A small contrastive image-text model, trained from scratch: 38949 training examples.
Rows from block 4 of the text encoder of a small contrastive image-text model, named by matrix and row number. Rows with one number belong to one neuron. Each number is 500 + 40 x the weight over its row's rms, rounded and kept within 0 to 999. All counts start at 0. Numbers have three digits each.
Before each neuron's rows are labels from the 100 texts, of 14848, where the neuron reaches its highest value: "tokens" is the input token at the peak. Only what is clearly more common there than usual is listed. The data: photos of plants, animals and fungi (iNaturalist). In brackets: how many of the 100, against the usual share in percent.
# fc1: MLP up (text_encoder.blocks.4.mlp.fc1.weight, 512x128), inputs 0-63
# fc2: MLP down (text_encoder.blocks.4.mlp.fc2.weight, 128x512, transposed), outputs 0-63

tokens: "insecta" (29 vs 1.7); "-" (15 vs 1)
fc1.55:483578483511521473516556506571480481459500513537504506477505526538486463570482429532480593492454431477450535522526559480513549443457454502507520514459510487545552464501508539597532484482560562
fc2.55:506564532504492507522584502473517552467515589449514533527533490488452505479564553559518508533466466539531443467492495442529436489501512510420556515436435543464446474570564475464526568480441474

tokens: "insecta" (79 vs 1.7); "lon" (11 vs 0); "beautiful" (10 vs 0)
fc1.407:502525481530485492519410519581480405518462485523476445522582492451581492546473480551445535498497505466469493519526551500448486526485497560514547522547522556544432507433465456535574439445583473
fc2.407:493542527510501493524484452542432507460456499496506536522512467375548409490477431492460506490532505355465542577500427485511546540469497555517463504533564489552515485465500491514586450501491486

tokens: "insecta" (50 vs 1.7); "impatiens" (25 vs 0); "southern" (16 vs 0); "amphibia" (9 vs 0.1)
fc1.349:454545455486433438468452515532534500527463462484547492462550477529544496465446520530495533536453532469453481537538479462588470477520511567456441542460543415579514582439454494521483475407546511
fc2.349:538549499491439508512576488528521529495496559410489477502433520488454544490500583517598513526496562500522482565494555563530543491467480484506491529491460478458477533462515513491493569420477542

tokens: "asteraceae" (51 vs 0.1); "ranunculaceae" (15 vs 0); "papaveraceae" (10 vs 0); "fabaceae" (9 vs 0)
fc1.334:550565443553522485584521500579458452531493457517475433540512526523477528528495448455422483542522530500464592487477478500544584505531485485529565486520524496458513488569554530541577442555517557
fc2.334:545461535578581507525516512528472476539515502403451451531534480460490433516523552544530545505458507508540530463497530507432432538544488449520479537583482504459484507483416497489415528503566508

tokens: "insecta" (38 vs 1.7); "-" (20 vs 1); "jewelwing" (13 vs 0); "megaptera" (9 vs 0)
fc1.307:486571483444470446519508528528493451498484445444516555473552476459551422515471462514461530454475531568513520486460567544532512597460501523504589478514436490585506524537495449533540522516525511
fc2.307:470469455507428478448470470503503547466493505440474521495573518611525498497470417460482512459495420480465416532454439502467493488538541536515535467494525534421508519491570439564489431537520457

tokens: "-" (20 vs 1); "family" (19 vs 5.8); ")" (15 vs 5.5); "order" (14 vs 5.7)
fc1.332:488465525491562494447493516515467422477519401510486485546564470526554481531520423443494516477557445511494530480494498468474481548543533490539545548534584549513554520483403528487482450541537511
fc2.332:479478452523532441476481528513507517480507455459459493493498500526563479486515426494500511494480498526481500527451433500513442457527499475494496483419482513497454477534479505453502577538481450

tokens: "-" (33 vs 1); "<end>" (12 vs 5.8); "gluphisia" (9 vs 0)
fc1.297:427545510544448432501506497530506411496456429537488545562538513450570474459421484517518458556535513479537440498530550524527510577543440493514512478462476450523492511554532549509435472577509563
fc2.297:518436468491557504492418434554458478468459509500478526548616518574531455526529430497464533487473535537554490475516491498442426518542510493406480519547529487540464489539523537567503491495507502

tokens: "-" (35 vs 1); "family" (28 vs 5.8); "flea" (19 vs 0)
fc1.95:493495531440568496502548471467458409536453443477462523539512534501562426551426420433484553533580481553520450523469524414544474550485497503500520476500537494532546498511494521521490426530564566
fc2.95:524410587526528487440506449503483506503531543488436479494556514622514498481503431551482494470497520548538449480548499470494430529564542458424513514480494534507471482546531470554497518527523458

tokens: "-" (25 vs 1); "icteridae" (24 vs 0.1); "curve" (18 vs 0); "elephantidae" (11 vs 0)
fc1.351:498534503517505490549499552462420517495469492522509453450458417552488534516430524519432552550499536599403479531481458480537512509578509519553474501555542444452471450453499548502443509472499451
fc2.351:453421455466528458499487464535505548445462436509497540538501510470554525552521496471548557444469496427476565477507517454480520489523503572559474539588544525484473454507499512488514518480511562

tokens: "aves" (27 vs 3.2); "insecta" (25 vs 1.7); "lepidoptera" (24 vs 0.8); "pinopsida" (10 vs 0)
fc1.346:468536492544569522481537459559423418465483445455492591543421527515543530512448507534426437551540464488428539453547529511559470559448503509547431554481484509544476478549483509531491524467459459
fc2.346:555455438498540464497527392579489539492518489572509493555499514487516434529507485480448527480501496540451534530417418474451520492579533466477484496571499452443497491552498519470514492572548517

tokens: "insecta" (28 vs 1.7); "(" (28 vs 5.5); "amphibia" (21 vs 0.1); "glaucopsyche" (8 vs 0)
fc1.259:501564435436549524499427496540499496552560460512439462521504522472533489561417466468517497512493534540513559516446505513455539570464520533471485516510542555467463562576525541512444523522510473
fc2.259:540491559512508461475508469500480471478504495550530528589527446437497453550577478489537498431462500477509531473471497447423477488546538500533450482514487452542562488507502521510561486569460520

tokens: "aves" (72 vs 3.2); "<end>" (12 vs 5.8)
fc1.299:506506505578473520518485494484531531518535493510536516510540521488457444495460468468526501527530498417480525541398505468489525471474445599451563538461489577473434535458528506513532467501465485
fc2.299:572588534473452521497544484508517443447498553571503507515499483506471529459546530545555476523547479550544442529450507506476568529454495486408503541482454490510469475513464463517490560462525444

tokens: "scolopacidae" (30 vs 0.2); "aves" (27 vs 3.2); "euptoieta" (19 vs 0); "charadriidae" (12 vs 0.1)
fc1.36:461533467494481501562518438493481489447552507527445506476463409545560512545481441556413604443438549513431554531414476430488496495504558508498438499489562531475479535490541537551536498452522493
fc2.36:487443492578529440486544448515495447463465455506496554533577534517560559540510477505507528399530536538470456451484463477409456489499470500540519545508486562562481508557509438453459491505481508

tokens: "insecta" (40 vs 1.7); "banded" (8 vs 0)
fc1.431:499487528516559483469460533568513487488512415532458491491562545522513438457464452501474564482415435509553567485485493486574508547420499518472484550470544471561434532536557561510518414534471551
fc2.431:475437464530618506473524507509470545484486408444453394471533534520545446481457506502463533485506498484508526555568455461576468523501521503477466461499542468491464510559512540457505448522459498

tokens: "asteraceae" (36 vs 0.1); "titmouse" (28 vs 0); "family" (20 vs 5.8); "class" (12 vs 5.8)
fc1.71:507547539543505464548469522518468507513538560536425491515470464509445459448494572521515528480524441504504449438439516585450515559568435455568545496569452493496426523464469515481524502502476486
fc2.71:492506503456506435512495414560497538450464524590513506541445477441512551524548499491579473452513507478458492542504468463491552531465537536476446551441507462542475461505470482569519550508516495

tokens: "asteraceae" (50 vs 0.1); "family" (23 vs 5.8); "yarrow" (14 vs 0); "japanese" (7 vs 0)
fc1.60:473534552591477461524445446496499478567499518480541456452502473423553475534453474443481439506508481434465494455424545550512480493457496541569506477488469498581464476560545531500604421466475523
fc2.60:539486553523476467491485437540508424482479526593504530530491462442535503469499526481542481453575494514457534522451470488371532503544507506492468566573511492557508477501387520498492504497554496

tokens: "scolopacidae" (30 vs 0.2); "aves" (27 vs 3.2); "plover" (14 vs 0); "alni" (8 vs 0)
fc1.474:473493484495497481460544455506499428532542534516496474486537491469572430540513469540445469473517461462412534498515490481526509598465508511508504543484482443568437546453505514558511498564468530
fc2.474:488435458532540486477491476570449471487458448594500559542556511507565530597526474457499557384483549453454539423428450463397505498509506519551477539561471527529487519518500488479517500477491519