From a checkpoint of a small contrastive image-text model: encoder arch vit, encoder patch size [8, 8].
Rows from block 7 of the image encoder of a small contrastive image-text model, named by matrix and row number. Rows with one number belong to one neuron. Each number is 128 + 32 x the weight over its row's rms, rounded and kept within 0 to 255. All counts start at 0. Numbers have three digits each.
After each neuron's rows are labels from the 100 images, of 14848, where the neuron reaches its highest value: "patch colour" is the nearest of a few named colours to the mean colour under the peak. Only what is clearly more common there than usual is listed. The data: photos of plants, animals and fungi (iNaturalist). In brackets: how many of the 100, against the usual share in percent.
# fc1: MLP up (encoder.blocks.7.mlp.fc1.weight, 768x256), inputs 128-255
# fc2: MLP down (encoder.blocks.7.mlp.fc2.weight, 256x768, transposed), outputs 128-255

fc1.126:113122124125132087148147153094118081055084086099133111180170190147172132120120127096090078127150110069084134147087123118132114102127177161107126101165142146135095092162108095119094136132169177125157190192081117102143129210149162132220172148140118130163112098171083159098077000086097108167124171160139155118107124098118147155135131138145149169105142116119123163171137126104137125165086
fc2.126:117141132081138081171164129138080099193168128121167125097105150102123187156109134091159117138135152071121128109121092203114107121154153116167094118122157090091179095132148182064112170155135131116096182096119097148134153098184117151142158105073109121083157088130055169141064138122086183100126139141127124114162085087113158164115136095147142149156097127093114120105096186096137150124161
patch colour: yellow (33 vs 0.8)

fc1.418:092076078179158177151135125164156156100097082191095108127114127208153112136079177111178132135139126116158111148100111102159087084073133118137116151086180109169117112150140109084134127054050152102070134110110141025156152214180121141159068117121101114089157133141116169144143123073165115124170139138102134117168129123226083120163175151078127107087048166162102093114165102120090146153125
fc2.418:150125152119169093095148117110089143163140086129115132178162149125167135126181143183145156168131158104138157122131114090130143106131180096128137101056108117057061139130157158132143124145155159158069115099118116112100189155180130116182097117159142138085184100144099094164115127133159150135113114097161136141153083132111131105133135063102112152111061103143177141139101060155092147180156
patch colour: white (33 vs 5.7)

fc1.19:132137116135132136145104147130086122104174114157169124159164122170106122128199166167122132111147149163057105191108095159132092121148114137139182118160160123155118143101145124121122122098139094091130115126067187091133137102129115110120096119074065170116110058078078128127166100075180125080178146112099094128126083141149149139126106194155099178094125135120154115096123078096103150180146
fc2.19:134070125146098184143100100083100146115172119119103089160135099096063108184164129137149139111173135130189154117119131152177061176094118132144124119090080154131133135149116097124090117138106082134146109164141131152088095099116113096135128112126074105098171102136139140168166121030107096107158124068145091119137134085107133153171121131175181161121126118071090145141116153151111057114149
patch colour: pink (37 vs 10.2)

fc1.620:131103149116127089140169170154101092119051103142134134122151141142149138114076098116161066140126125151165058070110138142119089158104131079116147129156140089185105150198097100104066129131087131115126114132126172153133104153116142105155139140120053134145062102153170127110176077153141085167160172079113081096093133171139208160154067071140153126118131130142129152149119150182090182135106
fc2.620:155194132183154121097188145106130007073111142099101086115105168172150147131074151087131109121121133115117156127133134139147120130206166126124087100096104135138115127145084160176092116139146184139116148153093117128069137142151127098152181190174097102116095111103129156190107118103123095161098154145188141101109149161106133106102086144059142164157167147106168111186148096110063148135100
patch colour: pink (39 vs 10.2)

fc1.684:107084096092172141102184199135104128114121100093093122112161143155161090113160135145125084139198060128142137097097124124165155103106157114159154086131120113163158094141101127081122196101152170101149189107079091149155138105141174151189108175089151117141113140109145113070154073087105108116130176240124126110090122087186118080125161118100108117144126134103116070094124132099126088165165
fc2.684:107084129106111115137114107150152179141163090169144083114143158117061107126109139154177119108094186120106104160158156127084003122131125218119109173107109083066103113083106119143158142159216130141156094140162129145054152121148083115212118082170088114085190164096086117153173120084156174118135125103154061147161133082161111200198145167124092130125128127154145098155164121142144108095091
patch colour: brown (62 vs 24.3)

fc1.87:163097180147109115116169157136128097107077115131115091132148142131133098132107160149149089139185105140169067119156143095143156075143146073097142084090113137169083152228158063124057104149163166086109157093094137126121120146161127163179164177148093120154083115114115173138125152136156114208113163156072121053053096134179156143136095110144138170149107118087122089098146136111052142135129
fc2.87:101183090142130122107119133087157139147070087115149153119134140070138163200085137102149156147143090067174158099125088164130098061105170139161081130137181127142168112123139138106090174142159122109119147112091093109100071166107111165193136150166189151135142053148135170175107109140094080135085170174119133075170118119091168146063089080106149120192125173197110143143148081077087135148146
patch colour: pink (47 vs 10.2)

fc1.598:143197082055145127100118101174143086095092130113181135124180141134124121168174169051152114108110131124100081150115089135154163112141119094146124112126169178127107178139188110070094118076128125111094113153099115154144171099145126126086138146120107107171097030169134179128112095133085092139135179136090130075092065102087212086181122162114120111096116137112119110189118128033112156154097
fc2.598:121108129128101081180093078135075089073119232153136107132152105163136188130145122166145098107124168169100117187124145067160160117118089179233130110105137146129128169107132121134138120164170125186154129133135134170065125155144100124128077118132102125128183142159086110126117121075158099146163123093122100085146101082126122165132109175150128098112117110137089097152086120193138045171076
patch colour: black (43 vs 3.5)

fc1.224:147065131139141151162137175047180102110113071129151114145109186186177202153080142106075124134117111089119138193106088094105102167086099117109087147163177130102137164106104095103103093173131104152131115156058103088131118156124146159158173110174116049155121084078160148079120113124141115118146153172135085087162120185167164148135114126140150164110091111146102150206197125158075154150090
fc2.224:073148176154138127113127044121123123114194201181110099148103085129103126126156102193129116105085145187112069151119173135119112107147109093126137065136093106134084121103072145154154173148126119151131138132104145103096172100178093124156093207127111173117177099123105128141121181110139101133137142127103158142133119094153153118143137130118097109161175076145203102140060097180135110126114
patch colour: white (26 vs 5.7)

fc1.544:127147107177154099165179140165122087111105138119150153158168163107133133129126133089129120126132161093087138161139120139119140172134093103117137138111163130168102177198132095124137120143144152068129112086042130116156177144143166066207167129067171107062114077133177153183138103113057096139112088166132128110137078115180126140141079092077107095070109126142124151120098148136100202162118
fc2.544:155122127106112149078084119095185063161149171103133169144109128147121088151102126143120157151104114089128119023145150140091161100166147093091118073221128102187139167130115149144136096142099128107096138090115154072126103142186106167131131101148111180117142134137153121120180096133115130119104103135092188144100138152119173159070132183173176053107172145140128127117126142155125195115150
patch colour: pink (53 vs 10.2); white (33 vs 5.7)

fc1.514:131116106112146139159135099157108170074114150134150183186128139205093133113170157171131138140173110083126091084153144120109179147075112091101143111192145071180146081168098097135116126151103102088086091125104139094133135111127122109127155184108103160125135133108140140087152070119196102111136191179091091138086126148138137129115135156143141125086163134132140115105121111118166130145109
fc2.514:131100115053171150111150151098099105134085132062091080112112082140121130136168128153139113089175136137151170079128119125167118153146158121134109119095153124139170118110168099105137169136074144173162121139086111133122085161121165103181123113143154071150173085065107174091135182124105119146127075139126057140143093140093081166102134109120102133158097155101081171154145127149117088159151
patch colour: pink (32 vs 10.2)

fc1.686:100133102099127097098128115106135131037066159158148064122102122161191143121090155126112108115226067126087127123102161085111062058122134095140139122112130103103153094119137157088095105061114137114117123169097091099143154198142148148122165146169134111123113114122141136092153113133095153143128136169120164089140130139126142094090114129134122205130144102180159096167139136045060129113095
fc2.686:189106053177083195113084104085111142134176157125157110143192120126083098154187123163070145119111087168119107103153147148203125099127079152087128128123121090136135117129093117142118132145098154133082143186098160081078133099164136115129117166126111151098102178143090142138143158103136139129098139090092132123157061132105162109102150165091120098149101147103135188091105101181180109098118
patch colour: brown (70 vs 24.3)

fc1.290:071092180099143128158125133083126102106067113159143146145156112175114123122159154119099100139142142151082113172143040178160136068145166102096193166121102091143177161127141100122099123123105077132194141163043141085057110212166124079129119156086102156121124164157103084149131143137083137117100116115122089073138119139101163112125098123049105149106087165139175169122121158118114113169179
fc2.290:161092137133107130158122121136109150105089088136073116183201152147167162108155121115129115180131186123155108136117067168143131143142149096152126178144159082155123111103087113129106081164099088137170150149100128115136199113115077077160192177112144092116128143125108145140074134180119118111119140116070082092133111168181154122081056136132158184098054089107169163133140099149108119168112
patch colour: black (70 vs 3.5)

fc1.376:117141106081172104143113170166182126087130113126091146161133128147133098108113113158065127117102106108104149111150072136140151149189132077173119194138154090108182137133122138120142165112156119101141089118062100126144144158115118160112160100127080142146124142138083169135124058204143082115121168091083109104144085113071158093067133153119115087154138159127155115099158057139079088140075
fc2.376:154136098145116105115173096060158141127128131107140107099146112110184132125115138180137139085073174100082112151137128108123166113146075133143086091099140168229135128113126151116157117109160162156070076151120100104160129128171155155146119139123098098153111095155120127038119138062189176148100140153096135119144148087155157195160174162129095149163175140133166140087131150159187116171125
patch colour: black (49 vs 3.5)

fc1.297:159138093082170118120147162153088145030153135144082135126143170168136164138141159083161129136159052115122151146147111160163172148147158107141080133140143113148108186164197088127114089151127135132119189090119112080105202166116129112097162180076159127105161115143092148176109141190115076109141166088151158051079098147152160099091144146092168125066048148095097135120118142049155110180091
fc2.297:138136116160136102095162128069130065122056111098144110127154128049205167141140168050192123142112105136119175118105156108171158079059141172093114116142106158092077135148148103181131086172177086149126142119099127179149155115146175095127145114132091093135163113173093120143111101142133144136182140104151112107110131109167137145111136074122176110071107142123171178114130138122145144143111
patch colour: black (26 vs 3.5)

fc1.402:129079133128110050147139146188092075092104111163115135148119136196149178105101138132141092088185102106126148081108156106138128096143154128107141130113126114154051156143174107139084097113132144137182183116118141115055099157155116048156159088166102115168132138074166116127108138133182120117147151130129125127086120145168146143066038091142171134100128134139110141101092101152111180153138
fc2.402:103132101144164142120086065061128134161155101114152157146163160111131162116169163128137196154096122138113168084120146127105118057146178119105131099151080161108085145117117122124130150115127120108141094119149179092119104102114152110169119073140130154122172191171171078164192148146110166131115126075201173164146146074118063159101130122199158126106177117129150205129099146046162114138157
patch colour: white (33 vs 5.7); pink (29 vs 10.2)

fc1.215:074098117089187143134152137140137089111106113127111106153132131161184130117084136117167116130164147124081104087115118142151087095150154109187098142095109082158211138149144115104147111102117130144155142108026148083118129202184131122160123151149140117159158118093072088163110103217103072159121115090126167135135119113110198119137115116119052157115128156107147121152165120124132166141178
fc2.215:139125197157121140176131127071149083092120160126153121148133189124143126134095097140114110192166200120105068070157103160148118108179121104179120137170157073154142090147143129142091131145158148120140147109088124116056144137122143073163196158118127138123111111112112138124085115183156117105156212212089177102109110129123192110104127121121151152126138122093081118099095066112059135170145
patch colour: brown (50 vs 24.3)

fc1.416:122112131147161088167145104120154100052114149134163110160169119184138083164146186132093107104134165126092091110102129184156127114162114143149105175132113097108165153154096099067125127142101126089172124129094044067082187182153156090145097169140082152198076111099088143147141117080107188156156161099101176072134110125095150143184095117115119111073106169130103118084101151174093132157140
fc2.416:147162034094091115109132165103190105167090154124082137169074110169131160185145110178110107198127163100154127099119145108114142137077115164087060112143142195118134084098191120078099175149065111203157177138132074101129115101089146150122138104067126050154173129087136146150114165152039158160154118115131058124155101148146038165121092115172175083121128156140151118077083115145128134090131
patch colour: pink (27 vs 10.2)

fc1.473:121142084122157116070145159143108095063113153152116171164190159120216125082143097119155069144128157049117163155107149111144085127130181116175169110166094158179062141145160119162082122107090134121142141101112179150111123130079162102144128132114108129104105092127109140126157094165146115181099153106139109097116107123113163120108082113135160174065062130222133132152139129116059183122115
fc2.473:056186114135083118131097113137134092121093143132141164120087137121168128136089141028187145165094099111128131098115113107102149166174100067096176098172095167169117064148082104080091115115159124118163167104141115081147091140139092121121089087125175133128170177120149141178119186159138083100143128059114182118115139149110089155154080088173142210144141107140162067117165089114113160140169
patch colour: pink (30 vs 10.2)

fc1.198:131109169154158159170093112122143122105104106106152135155097083167116149130044120132125142162091100133085113105149104118143107167152140092175127126150149087144162156095141119133091100134079107117178051095123158150040157220163138181122174171150150151169117165127107171121123098102136105123117146124097121119123136137116152107128102100092130072064112111156110132131142148167091158158105
fc2.198:166122143203090190143142141187157131103150172131095137112147144059108082152160141153124138154163183129118114087170205107079176139114072139105107133147111114140169113123180134115114189134160155079175135084129074146184159095079121078089110075127156126133166078090171090158134087145123125155064114177106134088160173123130095100186133133098113132211187156186153082146134123095100156074120
patch colour: black (51 vs 3.5)

fc1.43:101139184062119119180172143142115102130104100121165173105141185143181109107143149100134105143214100149105114098127164134116084134081133128100101156126080080122110115180124153097089107096151126068112111130119118124172106170187116148187133136111100133069153098187142152119116114121132084104122100187097106055093150141118147144159097155120105148099129141108070190120113153051128145160162
fc2.43:149085125168113112135104125078182108171130151127139128104123132153177118160116082106097150113105140062117149103150150106106146150186183144113147093129113147098198186112083122095154136109124134147147199162101169132077108100165141145143125117132119157100133147073156127124164090101091219120153080104134161137136072129129128102158090200138122116151129130161131120147143214073144165133101
patch colour: brown (69 vs 24.3)

fc1.725:133109144132110094123175148111139080103123130137178077148088123187157103169114131119118135154112099133101138132148141118153029104139160134165115154116144071107071100189136131114079075139128146162135110166129156095081204147155116076153127157138125146123129080127101154117159092178150109125129151114104176114143112105137202131131112150104138122067122127149120154165193154163133175159132
fc2.725:182115109112112111138166108100191165173231126098118124180117086155202133112161053157109159156124135145151169112179174136130130169082149118097117102197104129066128135126118162099138183170119112115124122052213096111132116084087172125177172175146083180079103132107121062156153128165137193085119152160155124177122168132119101200165129115158150116082156104145097126083126051083157162125110
patch colour: orange (28 vs 0.5); pink (26 vs 10.2)

fc1.509:075156150138222155104101164137059107126130127164171171197112203170111154130067146077164129181118175099060072095129093160143124123138150087134136106120159099139104146113117112156128153104088165087078133075087143092085097142158181089144175119119131147141139153126115128157095128105162079113157148135114174093117124137069127113073137183095087088075114141110133131104108078091093099121159
fc2.509:131158184136102142078101143130094087129124110147192167122094135105149123113175119187137120117148082122113204178135027136093097152122111090047132074150117166102147121124104131112137141149158139148051081134136121130156142096146076138103235166113147136119095112119120162123090198125107139114201130140118101163117141128159132151140155092103129138126182088099148129137056154143164105146137
patch colour: brown (75 vs 24.3)

fc1.449:113126163202193105106104191177105098097119106146179113148145138121123153150078159104131084126148131070141175104136134151135129031150103127063127171111119107137119202166158110103124166102203128079129147136113097077096143081174194120119097090105110156069117130083161133147152108079195135149121113093078191115172139107106124075160160104103119161118127226122125086119141100159078110148153
fc2.449:182089136102106156147184121097132112178116149136152149117111156101156109105177122129151122114147156127134180165130093120040154150121160110076121128137172135089150152104118093138118136128099083118116109088086142150117127139166142114122159154091100111149095111198153127108074102108103112118144112109150088155101082155127074069125099136129170085109043149092124135133037159178215134133135
patch colour: orange (25 vs 0.5)

fc1.44:087114122098124096101154186114180107138158135167151125137141150141162140100155129148090102178130136082052114144159081106201105121131131098140156131118161114091142159152114139138156133157135138144151193145113159093094171097135149128165178101094172124085160121134115121166156084126110174134114134134088176120147125138115138080072104137098044172109148135066181084153164104102126122137115
fc2.44:099110173061126097093121085162174064071135189087121114113063108191130140135151190152142126133057113188120111164168124096134140114111140115149127062102158171117118140156094135133112089081118078158122160148157100106174223177083090130091078118087120153240071093120094123134135184189154120149131128138090115140142090159110193101074102108145141201083123118114131104110092143159100112169156
patch colour: brown (71 vs 24.3)

fc1.386:111111185088156120175127105147114128121111101110075175120107137139121164093077092106148156153137135085055171100185097172175187219154158062153151161065172077180131080133110137101115152157057152128117118140121129101102146174128136134180143119126136162145150151149155091125095100102094126092191139172150166110103154147114149117134125132071147173138079160021118118123110120144142105135100
fc2.386:108124122155105102103125143122071133178094127135106086128112112104153078115169177138187066059194106086138117160103143158086103106111123129075167130115106137117154183134075147139091110156134121129102090158164225138159083148095085108201111118136098154127132136092158141133128070101150132142144165129144086194067193098176133107124109116131179161104073143133147090188135166134083154102075
patch colour: brown (85 vs 24.3)

fc1.226:140071153170153143110109079130110067099110100155038115151127088146131148095172092154072081124181206147084105084145074128149129102163138115112156146086118122105167134151104136140134128074128139115148178126125122063086117155167144143134137104191142169194144180080156085166093119060136147091122143131073137154110145177095118124119060120080093135106127155142082147099060102144091103128179
fc2.226:092108152124148142125111108110117140133136100166116115140157180150114102091118068131078134155122129164103117121141150145087110132089143155097068078106132141119052184092069104133197075099130168099107051118112081176120067149160138154125114110128118105154114196114089135078188133092195200167106119122099104129105195119153103161154158160119170053137132166175104172153140119179127153101157
patch colour: cyan (37 vs 2.5)

fc1.176:170090129166122116166192180128141068119070122085156123130126151166148143130120145064135101164167088128135088116203128066150219092125166121146110127085104073142119135127142144135122154132160117116083126156074188162121161117160146108134086155106092095123107107096087086160133118114098115140148092175107159174089150147152168144194085118067114201076127165082117147106153174124133180130137
fc2.176:120181118128152164120146120125128175167130123096139125141120084128176152158135161126136125073175103103137090119114127112080109103092179110151070150169145174168083126081157155102216103136067105124109150083136141154154145109124071171111101105143182121172135098148165160064066097101080116113145103169097132141187100094141095155121193150199102146102149082130056165087106131118145200119083
patch colour: orange (33 vs 0.5)

fc1.715:146149136109181185109174165141118108134114117081137150156098103169104121124107198125122130182146148128168105096149099135166123092137133112168129129100147116141096116142143138123043122140091115118139143099115125105096117162144089136127160188115109158086138062150070159084097097122144087134100166142118119103089116173120146127125114057144130107129118082102140071167108105096072113168126
fc2.715:165113148069139127166140143162120132158136145180149108111158111080135122115072136107091146124202138158138113103148128100179139117081079123124121086167106089115171104137099165108132103077142138152187072131183091142143138121110124051125134131138153171090174108123072152181170134124166085089153110122100099101155071119131138128153136097124143140171155199129083101126051093145159129136097
patch colour: brown (59 vs 24.3)

fc1.466:145125103174170061146196177050178072096111097123151121135117133151189122105105180127089124160113127116107147161080138124143136193129189111121123131112159096132105149125157101184097152110066112121158128091073106066174233140081123062138096194129142091082130146143151065118126090136100112187089119179125099140152119169184139129155106121127072129090125165150132146137176117066124145134107
fc2.466:124190056124098131120149127154092143148094165134118135135166139083131135173150087130138112154045110155129175112108056143134119136092082106134139164098162162145138142139084128081159117174139102094128104110157163117114153084139109143164134181108099140186157102149113181104147082140115123086136162091085141158158143149159112125158103131154105096102109124067189183151118085178115149106152
patch colour: white (29 vs 5.7)

fc1.445:153143106142117169103111113106164122131145108103111146135162086198163115153113127123130135145148141129164109103151155110151134158111158106184098090102120072100162157131105114162100080117095137078146087100124143075114135124114126128101217137195177124147095153144134127136099099122148080148134151207139131108111084103194157160066055122135124107017088062134080141113163130050129128169080
fc2.445:068175156129088154071164071090121103054110109027160134130109120132160123183115108106103125121118147137090156157058118119102127112117103143117155155091146165118136106135103114123118134137115133140134129156149000191122161165181092183134167132108144038178201091182147073128115135134079139109156110147142176157135130097114124151193137142093131131140136123134145132146086097169110183113105
patch colour: grey (83 vs 50)

fc1.285:116096184158076067165177153157157082102111126143074132185073114160160157089161175158107092146149168136106068082155134135108114150102131150099171163108140135173085119132108149130132096144101110158113154129132111092129124160248126166150163110101095083145114103164083098154126118123134149100120075141122124093153168082161229156120114137114152194148137139135097161133174134167105151102174
fc2.285:132227066143121149170110144110121168099135145108188175153127122118096149128136133085123165135152134131091154167091092086112153170114111133152118168178067142152173119080154085141150159173159092132167119105142077104165115125086183084088151164150148109139104118146114132131102146151135060134116131126119118135112136178087053146158135119150122150145203085100112097162109114077132132125126
patch colour: white (29 vs 5.7)

fc1.357:133180125094173111165136155111107107133112127153200107169120110104184217112114079149153150139130126147078145088123132096127132149072128082140196108113220131143121150103114131091125095128101125162141154091090129168114157140185147112112080132106164126080139139155115170107176128178082148122147102147105105104134086158150144118100128164111157088113119139108123122086132143120126154152181
fc2.357:118115071155112126072103091111150088121109146123114164106153111089117103161150101135115167107108084153105087156160113079163107125129088146124107106055126111174129130140129169112123131128087094115093117125102132170160151078143068169095124072221159161120142158057152141086144186104086172140126098157123127128182128091087128129131107110137088133120175172174076143183119173150145193123147
patch colour: white (35 vs 5.7)

fc1.10:080114173110170112115137129060155099094070107141140142130086126205144107085092174134103148179116141103160122121099121135127104109106171133166122119096171102182058101187132115160076138132121143105123122160109105152091075183165154110207068177134121146133144094133103135161134106142110114161170122204141215111072087104105140157081061149141126103111131090123111130180161139152063200149150
fc2.10:145121124165165104097125090131184111126107154127114089111155159105120140159096145084152127122081085117129132088121169101198129137131169073123165104169121224112059142098199095178083108103127109162110170103133128158091097098131176138165148136153121091120103138193120097098092127173116148135116105147132132107121159130145093148119120107123158126141172142128176192064108068145137173115136
patch colour: orange (26 vs 0.5)

fc1.225:150078176191154117151175144128064117106082100192126037224106141196142151080147070150146081102135180150100116140192120115109119099145128123119116126115138117199125134133103059109122100103122169117107188130063216115116143109162104123171121142152140150136150155110140117095151124086222086183153168109063129128119047089140151101128097105119112129166120086135115139116161166170083116117174
fc2.225:096083116085147167126174116105204127185159122146128124074108085126178133093099089193088157136104162152216116160151085122049131139086110157149108102076124107098073139090147173161133169081108166123157102108126170154144153108133144179159070124187164121113169145114167128149136127138115118096102106101175121178139114080039134139179116132125158106172104101158089132113105171065140123176127
patch colour: white (54 vs 5.7)

fc1.644:172205135148102143181123156102148152094123137164158156159147145162113158130094095168154152194185180101069184101147067133120130126100108165164116144109161085122135112102135096142055118130131127055138142120153143147160134105160156161135153153123112125113100092136086191122127094140113153097142139094111150111138095083106089136102051149138140072122152153125133080180092094111017129163113
fc2.644:089076200067167112148102143159144141087176033158088130107135056088079142121125141139127104108103119139106053162121132137092121125139147145146103080154119053068113116102123116116168140114079134188113127126111129122151189167117097143139129123090070136152151138106108159105123151166159145114125100087143110115137178137097189138155169135117096168102144148145126128075130159095058085130127
patch colour: grey (75 vs 50)

fc1.723:095097097132181123160187126081130128109087100119124096165154124187125111098133131120160083112155060106098133125134121144124143109126128115141200139139134161121109178184102066166095154153162112071180156124120167073095119158147167029155185136152118097220132099138108107186169029113138078190129112152151158109110120085141169141130121094094105129024135176106134145121116130092069181141134
fc2.723:170156133121107101114125138115140161145100135126157160162168146044134151206134155124156135141088108059115093171115153157098096125102148169144178151145113123108126154126113158094145086149155119189099117160151078118143138131114191136079117050086104111065102162142115132147115117135113197124113172131149114142117142147120120150107158172123113145130130121059160155089179183141102089106173
patch colour: pink (42 vs 10.2)